config.yaml
arch: "ecapa_tdnn"
model: "self-supervised audio encoder (BEST-RQ)"
dataset: "short read English sentences (LibriTTS-R)"
train_examples: 26041
n_mels: 80
hop_length: 160
input: "mfcc"
win_length: 512
codebook_size: 256
mask_prob: 0.05
norm: "batchnorm"
hidden_act: "hardswish"
depths: [12]
kernel_size: 3
stem: "single"
widths: [192]
init: "xavier_uniform"
optimizer: "adamw"
learning_rate: 0.0031
beta1: 0.95
beta2: 0.999
eps: 1e-08
adaptive_grad_clip: 0.05
max_steps: 10100
batch_size: 384
epochs: 148.9
lr_schedule: "wsd_sqrt"
decay_fraction: 0.3
final_lr_fraction: 0.05
warmup_steps: 1010
weight_decay: 0.1
Rows from block 8 of a small self-supervised audio encoder (BEST-RQ), named by matrix and row number. Each number is 128 + 32 x the weight over its row's rms, rounded and kept within 0 to 255. All counts start at 0.
Before each channel's rows are labels from the 100 clips, of 14848, where the channel reaches its highest value: "strongest on" is what is common among them; "loudest" is the band of the loudest frequency at the time of the peak. Only what is clearly more common there than usual is listed. The data: short read English sentences (LibriTTS-R). In brackets: how many of the 100, against the usual share in percent.
# c30: last pointwise conv (model.blocks.8.c3.0.weight, 192x192x1), inputs 32-63

strongest on: voice: male (78 vs 45.9)
loudest: 250 to 500 Hz (38 vs 10.3)
c30.162 [170 140  86 108 121 128 145  58 111 169 119 140 131  24 133 147 111 121  40 129 108  80 142  94  96 158 122 119  53 118 119 121]

strongest on: voice: male (94 vs 45.9)
loudest: 250 to 500 Hz (26 vs 10.3)
c30.95 [142 131 142  82 129 122 181  55 137  81 137 145 114 119 203 178 123 111 163 108 125 117 118 139  85  89 179 172  89 129 105 153]

strongest on: voice: male (82 vs 45.9)
loudest: 500 to 1000 Hz (27 vs 5.9); 250 to 500 Hz (27 vs 10.3)
c30.43 [123  89 156 155 134 101 127  98 120 110 159 121  96 177 138  73 118 132 130  63 126 117 120 154 163 116 173 127 136 126  93 162]

strongest on: voice: female (85 vs 54.1)
loudest: 250 to 500 Hz (31 vs 10.3)
c30.66 [110 112  99 104 176 131 147  97 160 163 100 144 100 126 128 163  85 170 186 121 107 134 142 188 105 105 120 141 127 148 124  92]

strongest on: voice: female (89 vs 54.1)
loudest: 250 to 500 Hz (47 vs 10.3); 500 to 1000 Hz (26 vs 5.9)
c30.30 [131  87  78 144 123 141 244 103 136  86 123 118 159  75  81 114 149 129 154 142  63 146 155 142 109 148  74 164  81 147 185 123]

strongest on: voice: male (81 vs 45.9)
loudest: 250 to 500 Hz (42 vs 10.3); 500 to 1000 Hz (34 vs 5.9)
c30.15 [147 132 175  83 112 126  86  95  60  73 108 180 175 124 120  99 117  65 166 197 141 127 118 117  72 127 159  55 111 112 167 140]

strongest on: voice: male (80 vs 45.9)
loudest: 250 to 500 Hz (31 vs 10.3)
c30.39 [111 179 133  80 133 146 139 116 140 159 119  93 132 123 144 129 103 149  89 138 127 105 107 160  94 143 130 178  94 136 102 162]